A small image super-resolution model, trained from scratch.
Training: soap at rate 0.0036, 14000 steps.
Data: trained on stained colorectal tissue patches (NCT-CRC-HE-100K), 90422 training examples, 9.9 epochs.
Rows from block 2, named by matrix and row number. Rows with one number belong to one channel. Each number is 128 + 24 x the weight over the matrix's rms, rounded and kept within 0 to 255. All counts start at 0.
# convs0: first 3x3 conv (model.enc.1.0.convs.0.weight, 96x96x3x3), inputs 0-9, a 3x3 kernel for each
# convs1: second 3x3 conv (model.enc.1.0.convs.1.weight, 96x96x3x3, transposed), outputs 0-9, a 3x3 kernel for each
convs0.48 [109 127 138 108 155 130 124  86 146  95 104 161 143 141 163 121 150 157 110 116 123 142 125 144 142 161  95 129 124 125 118 123 117 162 122 114 134 127 140 115 135 101 158 105 138 130  96 169 100 122 123 129 114 160 114 155 174  85  85 144 156  84 129 157 112 112 128 125 140 131 129 105 121 148 117 138 130 155  98 109 145 143 144 110  88 218 146 135  92 152]
convs1.48 [142 168 166 131 148 137 133 141 156 129 111 133 136 114  92 136 134 149 156 131 110 104 124 106 107 105 107 167 127 143 105 135 146 164 135 127 104  61  83 106 122  97  97 102 105  87  83 111 125 111 130  85 134  89 107 130 162 170 194 173 157 131 176 139 148  92 127 157 143 147 130 124 123 137 118 137  95 127 162 144 124 106 100 125 124 129  96 150 135 134]
convs0.49 [123 103 145 124 142 115 125 121 143 134 148 122 128 115 141 142 186 147 106 124 170 110 122 119 137 179  81 147 155 104 135  76 134 147 132 135 134 115 165 136 117 125 115 159 132 144 156 103 171  81 138 146 109 125 116 119 127 193 154 102 137 135 118  96  94 149 116 181 132 121 138 108 154 114 131 121 127 155 121 136 125  95 109 170 159 115 112 131 130 119]
convs1.49 [142  97 114 178 149 163 140 118 109 122 144 153 149 178 189 154 165 142 157 107 128 130 133 128 124  89 152 146 163 156 122 131 108 171 120  94 139 138 101 128 120 102 127  85 105 146 119 136 130 167 120 107 144 132 142 118  75 107 120 113 119 116 106 148 139 141 160 180 120 138 157 162  97 176 152 155 156  90  90 117 122 100 101  99 177 165 119 128 170 148]
convs0.50 [119 105 132 120 148 115 127 126 163 117 119 109 136 148 147 137  96  87 160 149 139 121 102 115 142 107 119 154 116 123 138 167 134 102 109 127 178  88 121 140 110  99 135 136 115 133 120 147 126 152 134 136 114 116 131 139 147 122 158 159 149 123 161 128 122 142 136 125 168 139 114 160 160 133 128 145 133 157 160 106 146 103 131 129 188 108 174 158 143  98]
convs1.50 [109  79 117 146 134 138  93 134 162 103 133 142 120  94 117 155  97 118 139 126 135 137 112 112 106 101 148 139 129 142 115  90 149 145 122  80 154 111 136 156 113 160 152 127 111 116 134 116 118 114 147 108 118 142 128  97  88  88  85 156  86 134 118  78 148 105  78  72 143 120 101 108  96 162 112 134 136 110 142 112 109 159 124 117 135 143 122 117 125 140]
convs0.51 [113 143 171 150 104 201 126 119  99 124  99 138 144 114 140 135  80 117 101 100 132  97 146 169 112 131 132 131 110  83 151 139 127 134 178 106 107 131 134 107 146 152 143 139 112 145 122 132 162 133  86 132 108 124 136 151 144 121 154 123 117  89 130 144 131 152 112 110 103 102 168 121 163 152 115 102 160 150 139 115 124 136 133  96 136 118 120 141 147 110]
convs1.51 [143 152 143 154 114 138  92  84 141 108 155 135 140 145 113 163 104 117 144 129 138 101 117 136 142 113 159 139 104 139 163 129 110 167  97 110 131 171 141 133  81 126 135 158 122 168 160 154 151 141 121 139 127  99 124 152 138 114 112 118  91 134  95 148 137 134 108  80 123  85 126 145 146 112 114 123 106 145 132 117 139 130 131 147 138 105 171 159 168 120]
convs0.52 [111 137 105 169 137 129 134 148 112 125 165 149 123 130 153 114 115 123 125 128 136 153 115 109 134 173 162  71 139  96 105 104 137 123 114 115  90 133 123 119 124 107  92 135 140 109 141 137 114 142 142 131 177 152 139 120 128 123 147 164 111 147 163 162 108 126 124 103 135  91 126 160 158 152 114 113 126  90 147 168 160 111 112 121 163 100 142 133 170 164]
convs1.52 [126 131 128 168 145 141 168 135 161 124 148 109 103  90 159 130 105  92 124 138 131 138 150 150 142 140 129 133 143 105 124 155 125 156 102 120 101 158  85 127 106 112 147 153 109 138 161 118 122 109 134 129 140 124 137 147 141 122 130 119 135 151 128  92 124 144 100 118 159 117 159  78 132 127 136 124 127 116 168 111 156 145 154 114 132 136 108  99 100 116]
convs0.53 [130 121 166  96  95 117 129 109 116 119 129  83  98 195 134 152 131  87 106  94 121 125 154 115 160  98 136 148 123 106 125 130 149 113 159 109 138 140 141 116 109 107 113 140 153 118 100 132  88 109 115 155 140 134 124 139 101 172 165 120 114 140  96 137 153  82 162  93 122 109 123 146 149 182 120 174 147 114 117 118 136 139 130 137 105 140 117  86 161  97]
convs1.53 [163 172 184 153 123 195 118  99  98 114 102  80 133 125 124 132 141 114 106 173 159 145 103 143 132 152 145 145 126 160 185 118 137 154 177 117 114 157 132 100 147 123 121 153 145 128 126  98 150 173 152 137 129 137 121 147 118 129 120 109 108 127 103 116 117 165 108 142 142 151 161 137 138 162 154 147 130  49 109 117 121 163 114 126 156 129 133 129 122 141]
convs0.54 [ 93 121 150 112 128 149 103 122 139 117 119 130 213 133 149 119 127  85 104 134 141 109 101 125 183 128 114  74  94 188 134 142 153 111 134 147 129  88 120 146 123 147 132  75 127  73 141 165  84 102 130 136 145 130 103  95 127 140 142 114 132 141 144 163 158 116 118 129 183  72 137 127  87 128 120  81 123 128 113 105 157 104 137 185 112 108 185  77  79 114]
convs1.54 [121 144 150 116 157 125 102 166 152 105  83 114 130  93  96 144 116 110 138 152  80 147 162 152 116 143 146 145 123  98 116 176 129 110 193 185 118 165 133 129 136 102 121 138  98 121 101 123 145 136 123 133 130 180 143 140 124 155 122 129  98 158 110 108 113 141  92 144 144 141 142 118  86 110 108  92 122 149 115 159 119 135 108 154 103 142  89 150 109 146]
convs0.55 [ 91  76 115 134 159 175 119 141 148 142  97 143 166 178 166 128 122 141 104 132 118 106  98 142 103 169 145 179 129 130 112 153 170 163 117 136 109 142 131 155 148 150 148 142 124 112 124 107 107 104 139 157 143 151 146 111 121 123 109 107 155 116 152 115 116 123 119 147 151 135 130 118 161 155 113  93 106  92 149 156  96 118 167  95  70 138  75 150  97 124]
convs1.55 [124 148 143 132 144 126 129  61 150 128 140 109 157  87  96 128  99 123 132 130 142 118 106  91  96 121 147  96 167 123 146 174 107 160 139 128 147 101 126  98 122 118 101  79 115 145 126 106 147 137 132 156 114 123  96 117 114 125  95 131  79 136 137 126 124 133 135 150  96 129 140 138 116 111 115 151 129 106 141 160 126 130 170 163 131 191 158 159  88 110]