Rows from block 10 of a small image super-resolution model, named by matrix and row number. Rows with one number belong to one channel. Each number is 200 + 20 x the weight over its row's rms, rounded and kept within 0 to 999. All counts start at 0. After the name is the row's rms in percent of the matrix's.
After each channel's rows are labels from the 100 images, of 14976, where the channel reaches its highest value: "top examples" is what is common among them. Only what is clearly more common there than usual is listed. The data: stained colorectal tissue patches (NCT-CRC-HE-100K).
# convs0: first 3x3 conv (model.decb.1.0.convs.0.weight, 96x192x3x3, each kernel summed), inputs 64-95
# convs1: second 3x3 conv (model.decb.1.0.convs.1.weight, 96x96x3x3, transposed, each kernel summed), outputs 64-95

convs0.87,097,190,185,203,234,206,223,185,205,190,121,200,209,215,221,248,201,213,214,208,167,203,206,172,215,189,205,187,197,204,186,215,201
convs1.87,108,225,228,177,192,217,210,210,198,236,158,180,160,217,203,224,199,178,226,187,217,184,198,206,213,204,206,199,211,206,189,208,230
top examples: tissue: lymphocytes

convs0.22,098,218,199,220,149,204,205,208,210,219,259,187,196,217,191,194,200,190,190,206,209,205,174,201,199,193,192,201,142,181,168,230,211
convs1.22,085,202,187,216,192,175,210,189,181,209,207,185,221,199,213,213,193,183,178,222,179,247,238,216,159,215,239,233,168,200,207,228,202
top examples: tissue: tumour epithelium

convs0.34,087,192,181,201,214,227,227,190,208,222,185,220,209,241,207,206,175,226,197,197,197,220,225,161,198,205,218,193,214,228,175,181,217
convs1.34,094,176,184,215,212,207,200,187,189,159,213,216,212,197,196,227,193,225,199,207,191,227,225,196,193,221,180,175,200,182,206,167,186
top examples: tissue: lymphocytes; tissue: tumour epithelium

convs0.68,114,205,209,207,223,195,224,208,184,176,217,196,197,193,217,199,216,198,200,205,197,179,181,218,197,213,211,197,197,166,209,202,227
convs1.68,092,215,181,213,203,249,220,171,179,201,207,196,157,201,227,195,195,183,184,201,183,185,170,220,227,236,215,206,201,198,171,185,214
top examples: tissue: tumour epithelium

convs0.41,084,207,201,235,221,198,174,187,215,217,189,215,209,163,191,195,164,229,199,206,202,200,212,179,195,219,202,213,205,185,201,192,225
convs1.41,065,180,203,212,203,208,210,189,195,207,180,212,184,203,204,182,186,188,150,207,160,209,216,232,253,225,156,216,198,191,207,160,233
top examples: tissue: lymphocytes

convs0.6,113,196,205,192,156,212,209,197,212,205,215,206,201,226,209,213,219,202,205,214,215,207,223,196,206,199,195,185,180,200,203,198,205
convs1.6,119,191,205,191,173,214,146,193,235,178,213,207,258,221,213,194,181,207,198,195,221,195,206,195,193,207,223,184,193,197,207,196,189
top examples: tissue: tumour epithelium

convs0.11,098,207,222,237,247,210,186,180,217,202,199,175,203,181,205,191,145,221,203,137,193,210,181,171,184,189,198,197,203,146,182,206,234
convs1.11,095,240,180,195,216,179,203,214,238,206,197,192,212,223,192,197,199,218,202,186,198,201,213,224,157,193,188,207,180,184,270,213,214
top examples: tissue: tumour epithelium

convs0.82,116,210,234,240,202,195,183,227,184,209,182,207,201,187,232,185,201,199,200,202,154,197,168,212,216,199,234,197,207,175,205,199,194
convs1.82,101,193,201,210,197,209,206,212,176,200,181,218,230,124,190,208,181,199,152,194,207,184,202,203,164,209,208,182,179,200,146,195,184
top examples: tissue: tumour epithelium

convs0.3,085,215,184,179,184,239,181,207,233,204,191,221,208,213,186,197,230,194,196,199,189,195,182,220,219,178,200,243,193,222,205,188,220
convs1.3,112,212,187,199,156,204,228,211,214,215,187,206,214,220,221,198,209,199,223,198,191,189,188,180,220,225,214,232,210,199,193,229,214
top examples: tissue: tumour epithelium

convs0.43,107,216,180,207,169,205,199,212,210,206,206,205,211,242,217,190,194,188,219,201,199,184,208,209,199,165,227,191,190,198,212,199,187
convs1.43,097,202,202,188,195,178,196,208,177,216,187,173,244,225,198,197,202,191,244,201,188,214,201,224,218,158,184,242,184,185,193,218,215
top examples: tissue: tumour epithelium

convs0.24,092,205,223,201,213,194,211,195,183,210,174,181,221,187,200,229,211,217,175,191,208,195,207,205,204,162,186,199,177,202,184,223,220
convs1.24,090,229,206,187,180,191,209,185,233,170,193,169,238,207,185,209,250,208,201,228,195,190,233,206,201,226,195,240,177,196,215,179,209
top examples: tissue: tumour epithelium

convs0.12,094,206,213,198,178,209,220,196,197,177,219,210,189,195,192,198,212,215,195,195,191,202,209,207,216,208,212,208,172,205,195,204,230
convs1.12,113,185,182,184,207,185,208,206,187,192,196,179,213,171,223,179,207,194,239,223,210,219,212,192,199,176,176,201,225,170,183,166,196
top examples: tissue: tumour epithelium

convs0.26,094,201,187,205,154,221,242,226,184,191,215,220,222,205,166,179,218,188,236,222,220,240,196,185,225,205,203,220,213,198,203,203,204
convs1.26,093,211,190,191,188,181,207,209,242,221,173,202,232,207,181,177,193,185,200,204,190,204,206,193,181,208,199,166,200,222,205,189,201
top examples: tissue: tumour epithelium

convs0.78,101,190,207,192,239,169,165,155,192,185,195,180,178,181,185,192,163,213,174,171,190,179,169,176,181,200,167,216,198,181,187,193,203
convs1.78,093,180,191,205,180,205,239,197,200,195,229,213,178,200,192,195,179,191,228,215,200,212,226,200,241,216,206,208,267,199,190,209,194
top examples: tissue: lymphocytes

convs0.56,086,199,179,228,196,210,188,218,201,216,206,225,193,189,212,194,196,214,220,192,179,226,198,224,233,217,193,201,194,222,181,208,220
convs1.56,095,193,195,225,182,196,228,211,177,200,237,198,158,205,196,226,192,234,190,199,196,175,157,204,251,202,203,184,209,229,174,175,199
top examples: tissue: tumour epithelium