python train.py --arch="unet" --model="image super-resolution model" --dataset="stained colorectal tissue patches (NCT-CRC-HE-100K)" --crop_scale_min=1 --horizontal_flip=true --translate=0.12 --attention=false --eps=1e-08 --one_sided=false --epochs=9.9 --lr_schedule="cosine" --final_lr_fraction=0 --warmup_steps=1400 --weight_decay=0.02
Rows from block 10 of a small image super-resolution model, named by matrix and row number. Rows with one number belong to one channel. Each number is 500 + 25 x the weight over its row's rms, rounded and kept within 0 to 999. All counts start at 0. Numbers have three digits each.
After each channel's rows are labels from the 100 images, of 14976, where the channel reaches its highest value: "strongest on" is what is common among them. Only what is clearly more common there than usual is listed. The data: stained colorectal tissue patches (NCT-CRC-HE-100K).
# convs0: first 3x3 conv (model.decb.1.0.convs.0.weight, 96x192x3x3, each kernel summed), inputs 64-95
# convs1: second 3x3 conv (model.decb.1.0.convs.1.weight, 96x96x3x3, transposed, each kernel summed), outputs 64-95

convs0.81:524516523508502480502486463530500473513465492459483510475504484461459428467469520497488474509511
convs1.81:525488540460509484534520488516471509507477479500486512515493479509513460509454519452474524515497
strongest on: tissue: smooth muscle

convs0.60:516497561462482455476498511497477510483471522451499509473431490515493489551444507445457478509508
convs1.60:512489543477455507516506486519509515520504543479487504520492535461508422479521538516487542512509
strongest on: tissue: normal colon mucosa

convs0.83:500511501485504500522499506520529504517508493524501521508495484483459503537495485523528526474498
convs1.83:490534511504521492489494494506511454517514499494501491486535431515514514512494494469437484479472
strongest on: tissue: tumour epithelium

convs0.50:540497496537483487491507490461508518498495482487495463503466490486522483502526517497497470516529
convs1.50:508494496475479479470525463450517471473495441499502492504519519505532562479479504514476503482440
strongest on: tissue: debris

convs0.37:524479510489492503494458493490492499505476499494502488499496506480496493543515511441475507539491
convs1.37:478550517546518511511486471463494421480509508502486515493517522477515562521487505502519464439496
strongest on: tissue: normal colon mucosa

convs0.75:465477488530497495503474510472503490496508525490495506482476491506457486498499474508495498546501
convs1.75:510475511480511470519451528517492494487512481530543508496481483509521515487462524497507480498493
strongest on: tissue: tumour epithelium

convs0.55:505491502400483500500510508491514517508486507481473488513448511521496518496509533481497498517485
convs1.55:490490516494508497509523535486494503509484523505505474470506523495469496484509500460498489491509
strongest on: tissue: smooth muscle

convs0.53:482532535522470499512482456488497500482478504483493493491510491494531526529478490504480512512516
convs1.53:503481530523455506514518491511520486511512527489483544509540485475497566480508521536531469500527
strongest on: tissue: tumour epithelium

convs0.91:481511515518515484501487498491513492516508538484477507505466502476464513523504509481487497493515
convs1.91:504476501488523464458531476507525511520543484515466510495498489521492530471494504473515504520465
strongest on: tissue: tumour epithelium

convs0.86:533507434519511494492522479511524540490478498484446469548554442526504465533478576483503484405507
convs1.86:523504498442513513479517545510517483489498532526505516485490447492429503501508519534534524479470
strongest on: tissue: tumour epithelium

convs0.44:516539505462498486498476502494484509508501532537492512516474517488489519509464481518505524534432
convs1.44:475514529505470509474488481523475513459492495494463517530504514492479495476555525563516486551506
strongest on: tissue: tumour epithelium

convs0.25:464441497526490502508452527483456516491509504480471482497490548467509504536509533398469496516523
convs1.25:526517479445469489490478460537510465485511480522530524478476531506463507514501525506552525460495
strongest on: tissue: normal colon mucosa

convs0.33:438479521484515515508517542527506479493503519504514490504503506520502532469488466520489490503509
convs1.33:516482482528540517526458524506509555468516565506513511487487497476486451541473513496526529530537
strongest on: tissue: tumour epithelium

convs0.46:460475502529505483470486467402487521527531517439525489514453477475494500468494496494487504476512
convs1.46:512497522496468451505530544439498498507465458461465518478514510477468505499510521461515535452541
strongest on: tissue: lymphocytes

convs0.59:474499504504548521510473509482520518524509509514483521534519483523504512506530510464510521468505
convs1.59:547541520467475500512492526537518425463467477489499505521541489478534460501520463527504493482525
strongest on: tissue: tumour epithelium

convs0.79:517485534516500496460486457523494485468454490480499531472491483505481493519450475538455484521519
convs1.79:491497533499509513489532490519487490527491450525531559496495495533521501504506450498476532479480
strongest on: tissue: lymphocytes

convs0.30:490478499522514516483497499475508522455468520449463523490473502474487489499487505422512521518524
convs1.30:517519530483513530463491494507496493455483494532470477459486518516466522462546530480490525504505
strongest on: tissue: smooth muscle

convs0.92:483486558499534488511461488465535498490534528512519489449463501495518520491513433497508497520526
convs1.92:526521492458508515472527487525489484501506513487490501502475399478494505498499512517552497438494
strongest on: tissue: tumour epithelium

convs0.45:503511528489495496494458485473480500474481503514537519499471501520500514514508510484496514464511
convs1.45:484462486479503499515466524496513510483501469514493470481493497471483494531554515550476513566494
strongest on: tissue: tumour epithelium

convs0.71:517537515465494502503487466506504515513516529500473475533472490513503541495475502523474511519486
convs1.71:486524511559508524461482530464508503521535456473495502495499508511490537487468504505467493454483
strongest on: tissue: tumour epithelium

convs0.72:504467477493516512487495497578500500476518524506499489516433541495477500501480504428483493551511
convs1.72:499508518533491479521528508478517468452484491491493517540500558507519455479525505518479525535518
strongest on: tissue: tumour epithelium

convs0.14:513486510515519497504464500506523468501513527485493454487496489500479495557500524440500505500512
convs1.14:431484508487466478511518522490465472455484500498490459513499512499492496495508550519470480526484
strongest on: tissue: normal colon mucosa; tissue: tumour epithelium

convs0.57:514481534537486519534479497543521481502534501487446496502544480503487517519487487486489467512507
convs1.57:501507500490504495491465510488502492514511454534454492459515503509461504515479493479500478505518
strongest on: tissue: tumour epithelium