Rows from block 3 of a small image super-resolution model, named by matrix and row number. Rows with one number belong to one channel. Each number is 128 + 32 x the weight over its row's rms, rounded and kept within 0 to 255. All counts start at 0. Numbers have three digits each.
After each channel's rows are labels from the 100 images, of 14976, where the channel reaches its highest value: "top examples" is what is common among them. Only what is clearly more common there than usual is listed. The data: stained colorectal tissue patches (NCT-CRC-HE-100K).
# convs0: first 3x3 conv (model.enc.1.1.convs.0.weight, 96x96x3x3, each kernel summed), inputs 64-95
# convs1: second 3x3 conv (model.enc.1.1.convs.1.weight, 96x96x3x3, transposed, each kernel summed), outputs 64-95

convs0.11:128074139135150058150133109147132104112115089157147121097116182198099123182104141147195092081127
convs1.11:149118113119140083142094235099165109083132153105168110142131180102118128148193155168104173087119
top examples: tissue: lymphocytes

convs0.64:150126082113146048183129122132110089092107157168161134166109112138116159113114120152177019103146
convs1.64:195104142171112128132102177131209084156196145150128113126114159123105142091154153103063151100091
top examples: tissue: adipose tissue

convs0.58:146064145102109138099178127127142124113137044110096166102165155130127171105113092111112195170124
convs1.58:126154115112138120172108169124147159107143094058193181066155115081129150099157138104134132140143
top examples: tissue: adipose tissue

convs0.90:059104153175149120109098104174145157110067064133150114120159138098113102175178078119086063178143
convs1.90:109200161101095110149134124134049098063113134120122116106131120127103147123099141083111148151122
top examples: tissue: smooth muscle

convs0.15:196075142094118101156119175178137110128151098128118115128104127161106074118144206191090125143139
convs1.15:176081121133140092168173074139191125119073118102085082106096123145155120144108051198130138154143
top examples: tissue: tumour epithelium

convs0.48:135106117143099135127115102170074155106088164105096113177171111113160111144146124137135072155188
convs1.48:097102169127112052151090139140076054137188082181069147140150142088141117200126178089137079144139
top examples: tissue: lymphocytes

convs0.20:107153115133125086083093138117067198147202142103139135109070154079118101137111154055172127129092
convs1.20:166203068163151172110048118140143074125087111183089133089132151100114157146139145058109176091124
top examples: tissue: normal colon mucosa

convs0.79:102125149088077168095121151205169154126163127101104061114128117113121102090127172058150070131172
convs1.79:083169085120137158113153122130136151124129146105107144064183139123150127092127161047116161169144
top examples: tissue: normal colon mucosa

convs0.65:103150109125140139175166114159105144165097150172127077095163076105125109083144159149091096101175
convs1.65:158131076159121129062133163113134144051133156139073109097086109107219114125132146159139181104122
top examples: tissue: lymphocytes; tissue: normal colon mucosa

convs0.31:142131163081134128145147131142152111186197156153134127089128176193097165127110138160104203119108
convs1.31:110142106145118150131143110145117146141147175112121178100114153124148088109141115187150087176151
top examples: tissue: lymphocytes

convs0.49:132081148141109116112054171126169146132160132166190104115093137129104072083118088103202118108140
convs1.49:125182163149145084147135133095147100133098104159164100132088124095155189189115153109179114137090
top examples: tissue: lymphocytes

convs0.33:208142142093132060120125190143124118116131074134098114141076129108137130158077129143182137139169
convs1.33:149104148092127106169150182122186111141110131156115130178107124120084092112119068164159159073155
top examples: tissue: tumour epithelium

convs0.21:112148106145123106102089102118104131135206163188181095126137153060135077099146053126122117142079
convs1.21:099152134113101096098094111121122171134090127131106098139094108165130209189131142121128171074117
top examples: tissue: lymphocytes

convs0.18:115086159132086152141179167148104118155150134104093147113140092138108109069153198112103109141177
convs1.18:102120128126133113066192126173140130161163132106129105097184076172136105129155130150138185204153
top examples: tissue: lymphocytes

convs0.80:093113088124045148074121140177140119130186152158142107095123153143103148098155215098164128102094
convs1.80:062135123150156119115141140151097132138124115119143125119136231093139125112077106105114161126099
top examples: tissue: debris

convs0.13:081179129125101072129133110108147094144121099131147103100130230109104088143112106150205094136158
convs1.13:140150154165121150160066173179161181081126141172086164191150141134109150138144207130090156099135
top examples: tissue: normal colon mucosa

convs0.63:178112174132127129165110191092149103139118088139139114106128073138150158083115097124158134155142
convs1.63:138139141097099081136118120101175115101120191108145150108112133109093067152159122175151091152143
top examples: tissue: tumour epithelium

convs0.1:125178151147062149068042127102141099084086121119176157118082126114158164168111130107175144064105
convs1.1:115157127150120104133152095093088143121138150069092049147169091149102085113078120162134160117178
top examples: tissue: lymphocytes

convs0.6:129045174145134127090096098166104137130134000147067114157159103135102099138119166108119133197172
convs1.6:164128166134134131140139121100158158112099152135104112156126077082119120079170120124122117180164
top examples: tissue: lymphocytes

convs0.70:172139117095077132076107150151077130137151072156095129105150149156161204174127135129139165174166
convs1.70:182154117126161105112125132097132159107133158131116155126066118145134082118075094094151090148143
top examples: tissue: lymphocytes

convs0.94:092106105139089141130118073163062192117174075115140115128169123096114038124125164165131030174122
convs1.94:097139166148148121116188115115112120137124105106102090152181117150113182164132092113109177098156
top examples: tissue: tumour epithelium

convs0.77:180119125169161101133119122100072168150119118148081141132179115095082123132163133146131191149159
convs1.77:115180151068102091149094133118162183115147136144095104119109127170158110108187072136116086130147
top examples: tissue: lymphocytes

convs0.47:147075146165124170061095180113082145081162098164056102194080129151150149069153144134151137139148
convs1.47:161147162126108120117087095118155125104068187140167155217091069144121132092112152136177131189166
top examples: tissue: lymphocytes

convs0.39:145165085106066131073113140171098143134150189116119106137100123141173126146140124111188160136108
convs1.39:128146137153097128082081118081116154109120085137126117112148132109160150092099083102151121123160
top examples: tissue: lymphocytes

convs0.27:073113107139124130088138104146161174120111075097131108136145125068132061157140100106117017183114
convs1.27:123152123114084138136121079122067145108091125093102098127161140154085166102080140133062168128167
top examples: tissue: smooth muscle

convs0.87:113178139090114149123103119198161143116130086109109089082113175117088028159175208101058093163138
convs1.87:122111094106142146092180118174123145082152120131156163116155113148106173149143073104110155091115
top examples: tissue: normal colon mucosa

convs0.92:143119109121197151082058156105101151102124107137050091123158149144104072076120166096186099155204
convs1.92:191159090051126118134082124084169139110131147156132168137167077139134153096164133075102139114153
top examples: tissue: normal colon mucosa

convs0.86:161101148140139130176113125126161186120141052140077108170121118143146112166085148165135135168197
convs1.86:162120178125130164115146136154203176135132140148103125108117107112109147094143128191164113053175
top examples: tissue: tumour epithelium

convs0.32:091102149129129135170143144152076085167104138143133125100116062112115089112153071121117108077150
convs1.32:111158126121157102108097101093114140107152144120116122119148194129139114108144143181124131111106
top examples: tissue: lymphocytes

convs0.76:145092111146157164105141167154172134130186102119167125102110126057073136079170116142129113151152
convs1.76:131224132075109091117119088133143149161136128096096160124133098147105201143140112160160070114184
top examples: tissue: lymphocytes

convs0.8:148104140164084131125205159164231110128174134057138122126123097140137123172071105141128155140104
convs1.8:052111165094071146116157122077051137188193093041112146088129086135155106134095103147155144149108
top examples: tissue: lymphocytes