A small image super-resolution model, trained from scratch.
Model: 11.7M parameters, arch unet, norm batchnorm.
Training: soap at rate 0.0036, 14000 steps, batches of 64.
Data: 90422 training examples, 9.9 epochs.
Rows from block 9 of a small image super-resolution model, named by matrix and row number. Rows with one number belong to one channel. Each number is 500 + 25 x the weight over its row's rms, rounded and kept within 0 to 999. All counts start at 0. Numbers have three digits each.
After each channel's rows are labels from the 100 images, of 14976, where the channel reaches its highest value: "top examples" is what is common among them; "colour at peak" is the nearest of a few named colours to the mean colour under the peak. Only what is clearly more common there than usual is listed. The data: stained colorectal tissue patches (NCT-CRC-HE-100K). In brackets: how many of the 100, against the usual share in percent.
# convs0: first 3x3 conv (model.decb.0.1.convs.0.weight, 192x192x3x3, each kernel summed), inputs 0-63
# convs1: second 3x3 conv (model.decb.0.1.convs.1.weight, 192x192x3x3, transposed, each kernel summed), outputs 0-63

convs0.92:459477494535516512475491538497492486492498485466517483494546478503517495499494463498480465466497495462488461525524502509495494479483461478479452511516498489498502537548498526481500485545471501
convs1.92:512527537508465505539497518474495444479560532544464502511489568504457516485527481512503461492544487490559519505485489497524553494509512509491523444524511477521482524504512490449502548496495489
top examples: tissue: lymphocytes (69 vs 11.1)
colour at peak: brown (48 vs 11.7)

convs0.35:483534532485528530483496484502516560509483478473479478494507481502495502493495475551540458473487468444513485494504526464493458484490519488487521546479486538525486509497479482467549514498499489
convs1.35:534527489463487482517474562454502531498551453473502483520523538500549518511470513474493508557499490469515520506495482486479456496475453480472503482485533453460524534524536449518460525512505492
top examples: tissue: tumour epithelium (79 vs 14.9)
colour at peak: brown (87 vs 11.7)

convs0.1:496490528541515513503477493492513512500532507480526503516521478502519504495540467499474471469557532514500513525529466501495464536474480478510489499531489491510514531508521518469483466479486481
convs1.1:504520505440473482506472516509495525461487543475528534475522494551508484516481529538477497519437500496509511491467529492506496523530509532503483502484450470477496484482455496470504516545459481
top examples: tissue: tumour epithelium (83 vs 14.9)
colour at peak: brown (86 vs 11.7)

convs0.109:459508493473484495513501484497510524486491474467511494476506522493502504462514568481503477514518499507538528487471498534492523513441524515445491489514507534474487525460482531520507539509461494
convs1.109:505520487498475483514506463530525460522533562491488509533519512508535529489467480530519477493472457509508489531482533502502489493513451488505494537509531480484512526546500518540488517484517495
top examples: tissue: tumour epithelium (82 vs 14.9)
colour at peak: brown (85 vs 11.7)

convs0.159:498472499497519505462489512549473543484500509478494504481490437524511495480499513497495488475493476502485507494505539527534451467456492493434496545436517554524481526487489485476454533468454470
convs1.159:538541510487495475532474510490473511537490487541513540528545494550514502432520532487506504502515460474529507559509452470489501473505473492480476506532492539478510496509536480508535521513529566
top examples: tissue: tumour epithelium (80 vs 14.9)
colour at peak: brown (90 vs 11.7)

convs0.13:495520509504505487509489497481503513467537483485506518493534475479509521522542498511493528489477527495476530470509477516534515476529487465450478517494544474503507472504506520508469475468465452
convs1.13:531495480511513505548524491439522483502466477490530508510470505453516487487505521544482531460479497528476509490502499504459483501485521514511464458505496524509504541513479475534467495517464547
top examples: tissue: lymphocytes (61 vs 11.1)
colour at peak: brown (40 vs 11.7)

convs0.23:518454484525568505505504509497499512482503516507525497513502525508507494530573524508507499448477525518492503483472508519505492497525447485449484511499539520534505457538516522501500512533481493
convs1.23:471510480496472517504496483527495484532476463480465515500471529498491502469516506485489495492493482491491481495520493454492465467497489489523512436517505536493469485486527544498524464465468543
top examples: tissue: lymphocytes (53 vs 11.1)
colour at peak: brown (30 vs 11.7)

convs0.176:478547485494450508478475528541515499510525547521507535502500472482482512500502519462516510494449490481498505508483486525535497529527449501553475525497567490453505501526450454550508529516473563
convs1.176:465559474487506469504502496466543500526535452455448492529520517499533545477492476500517462476517518490499496460554531491475511455493507513500501521548498534522509497527497489529509477568501472
top examples: tissue: lymphocytes (82 vs 11.1)
colour at peak: brown (42 vs 11.7)

convs0.131:480480509515520489505491475462534491535478496487472509537490511523489455503525506475486539481461517550458474518459498497503497517447453498469496490472501513489474478450449507484517448518519475
convs1.131:561472489503470545512482535452478525537535499557482534501507488507489516498470518489570514533516557472490507459539469498504514451519541461494534438492471523442489525489509483478495517505515498
top examples: tissue: lymphocytes (62 vs 11.1)
colour at peak: brown (61 vs 11.7)

convs0.128:496475533484462482536471478509464502516506471479477515518470491499488481448511499520514535500460532504490494482503488516459494526459475543491495462467503512506503509470481483508482511485464538
convs1.128:479495514498509520476483526513506514502519476521484481495512523488478516486497458525479499516496467468520533489495525561504487451508477491483502507524484482457487503469458508511497467485493515
top examples: tissue: tumour epithelium (76 vs 14.9)
colour at peak: brown (89 vs 11.7)

convs0.42:466498517511509489475475504521487546522505487520461510505511516502503522512534532462504491433500503506477508483507439499516481527494525518466503524507495489488476553472523509483518487550501496
convs1.42:547506505506500521500518498485523505503503507490498523500509492492490476523514476537475484528548493486478496529494527465517523502465530503479516522550534513569510465470484448503498508463532535
top examples: tissue: lymphocytes (41 vs 11.1); tissue: debris (39 vs 11.2)
colour at peak: brown (38 vs 11.7)

convs0.30:499528508516516496523469467496552512471471526491506500515497551507515522517555480489511501539538492484461486505490503490505478494502475481494437502497486499485510517460532502491482481539436514
convs1.30:544492500508507500468505530460458487508470520498475522520529493513516510438505472488455462475463489462522500468544473524538511491548494480501545501509514450444490507487519499479458490518489504
top examples: tissue: tumour epithelium (80 vs 14.9)
colour at peak: brown (89 vs 11.7)

convs0.129:503501540535516503538492472491521500484498470508460483486540515530488549481519497499520470493504518492463513517473451499500473483522479549480532518483513520494508513505492571467462517478469490
convs1.129:510544485521532529491434487522506510480483485481509517478554498552472506522516506516508534515510479518509510490464518537503508472509508474529480523506469541481532520484500522481514486513523522
top examples: tissue: tumour epithelium (75 vs 14.9)
colour at peak: brown (85 vs 11.7)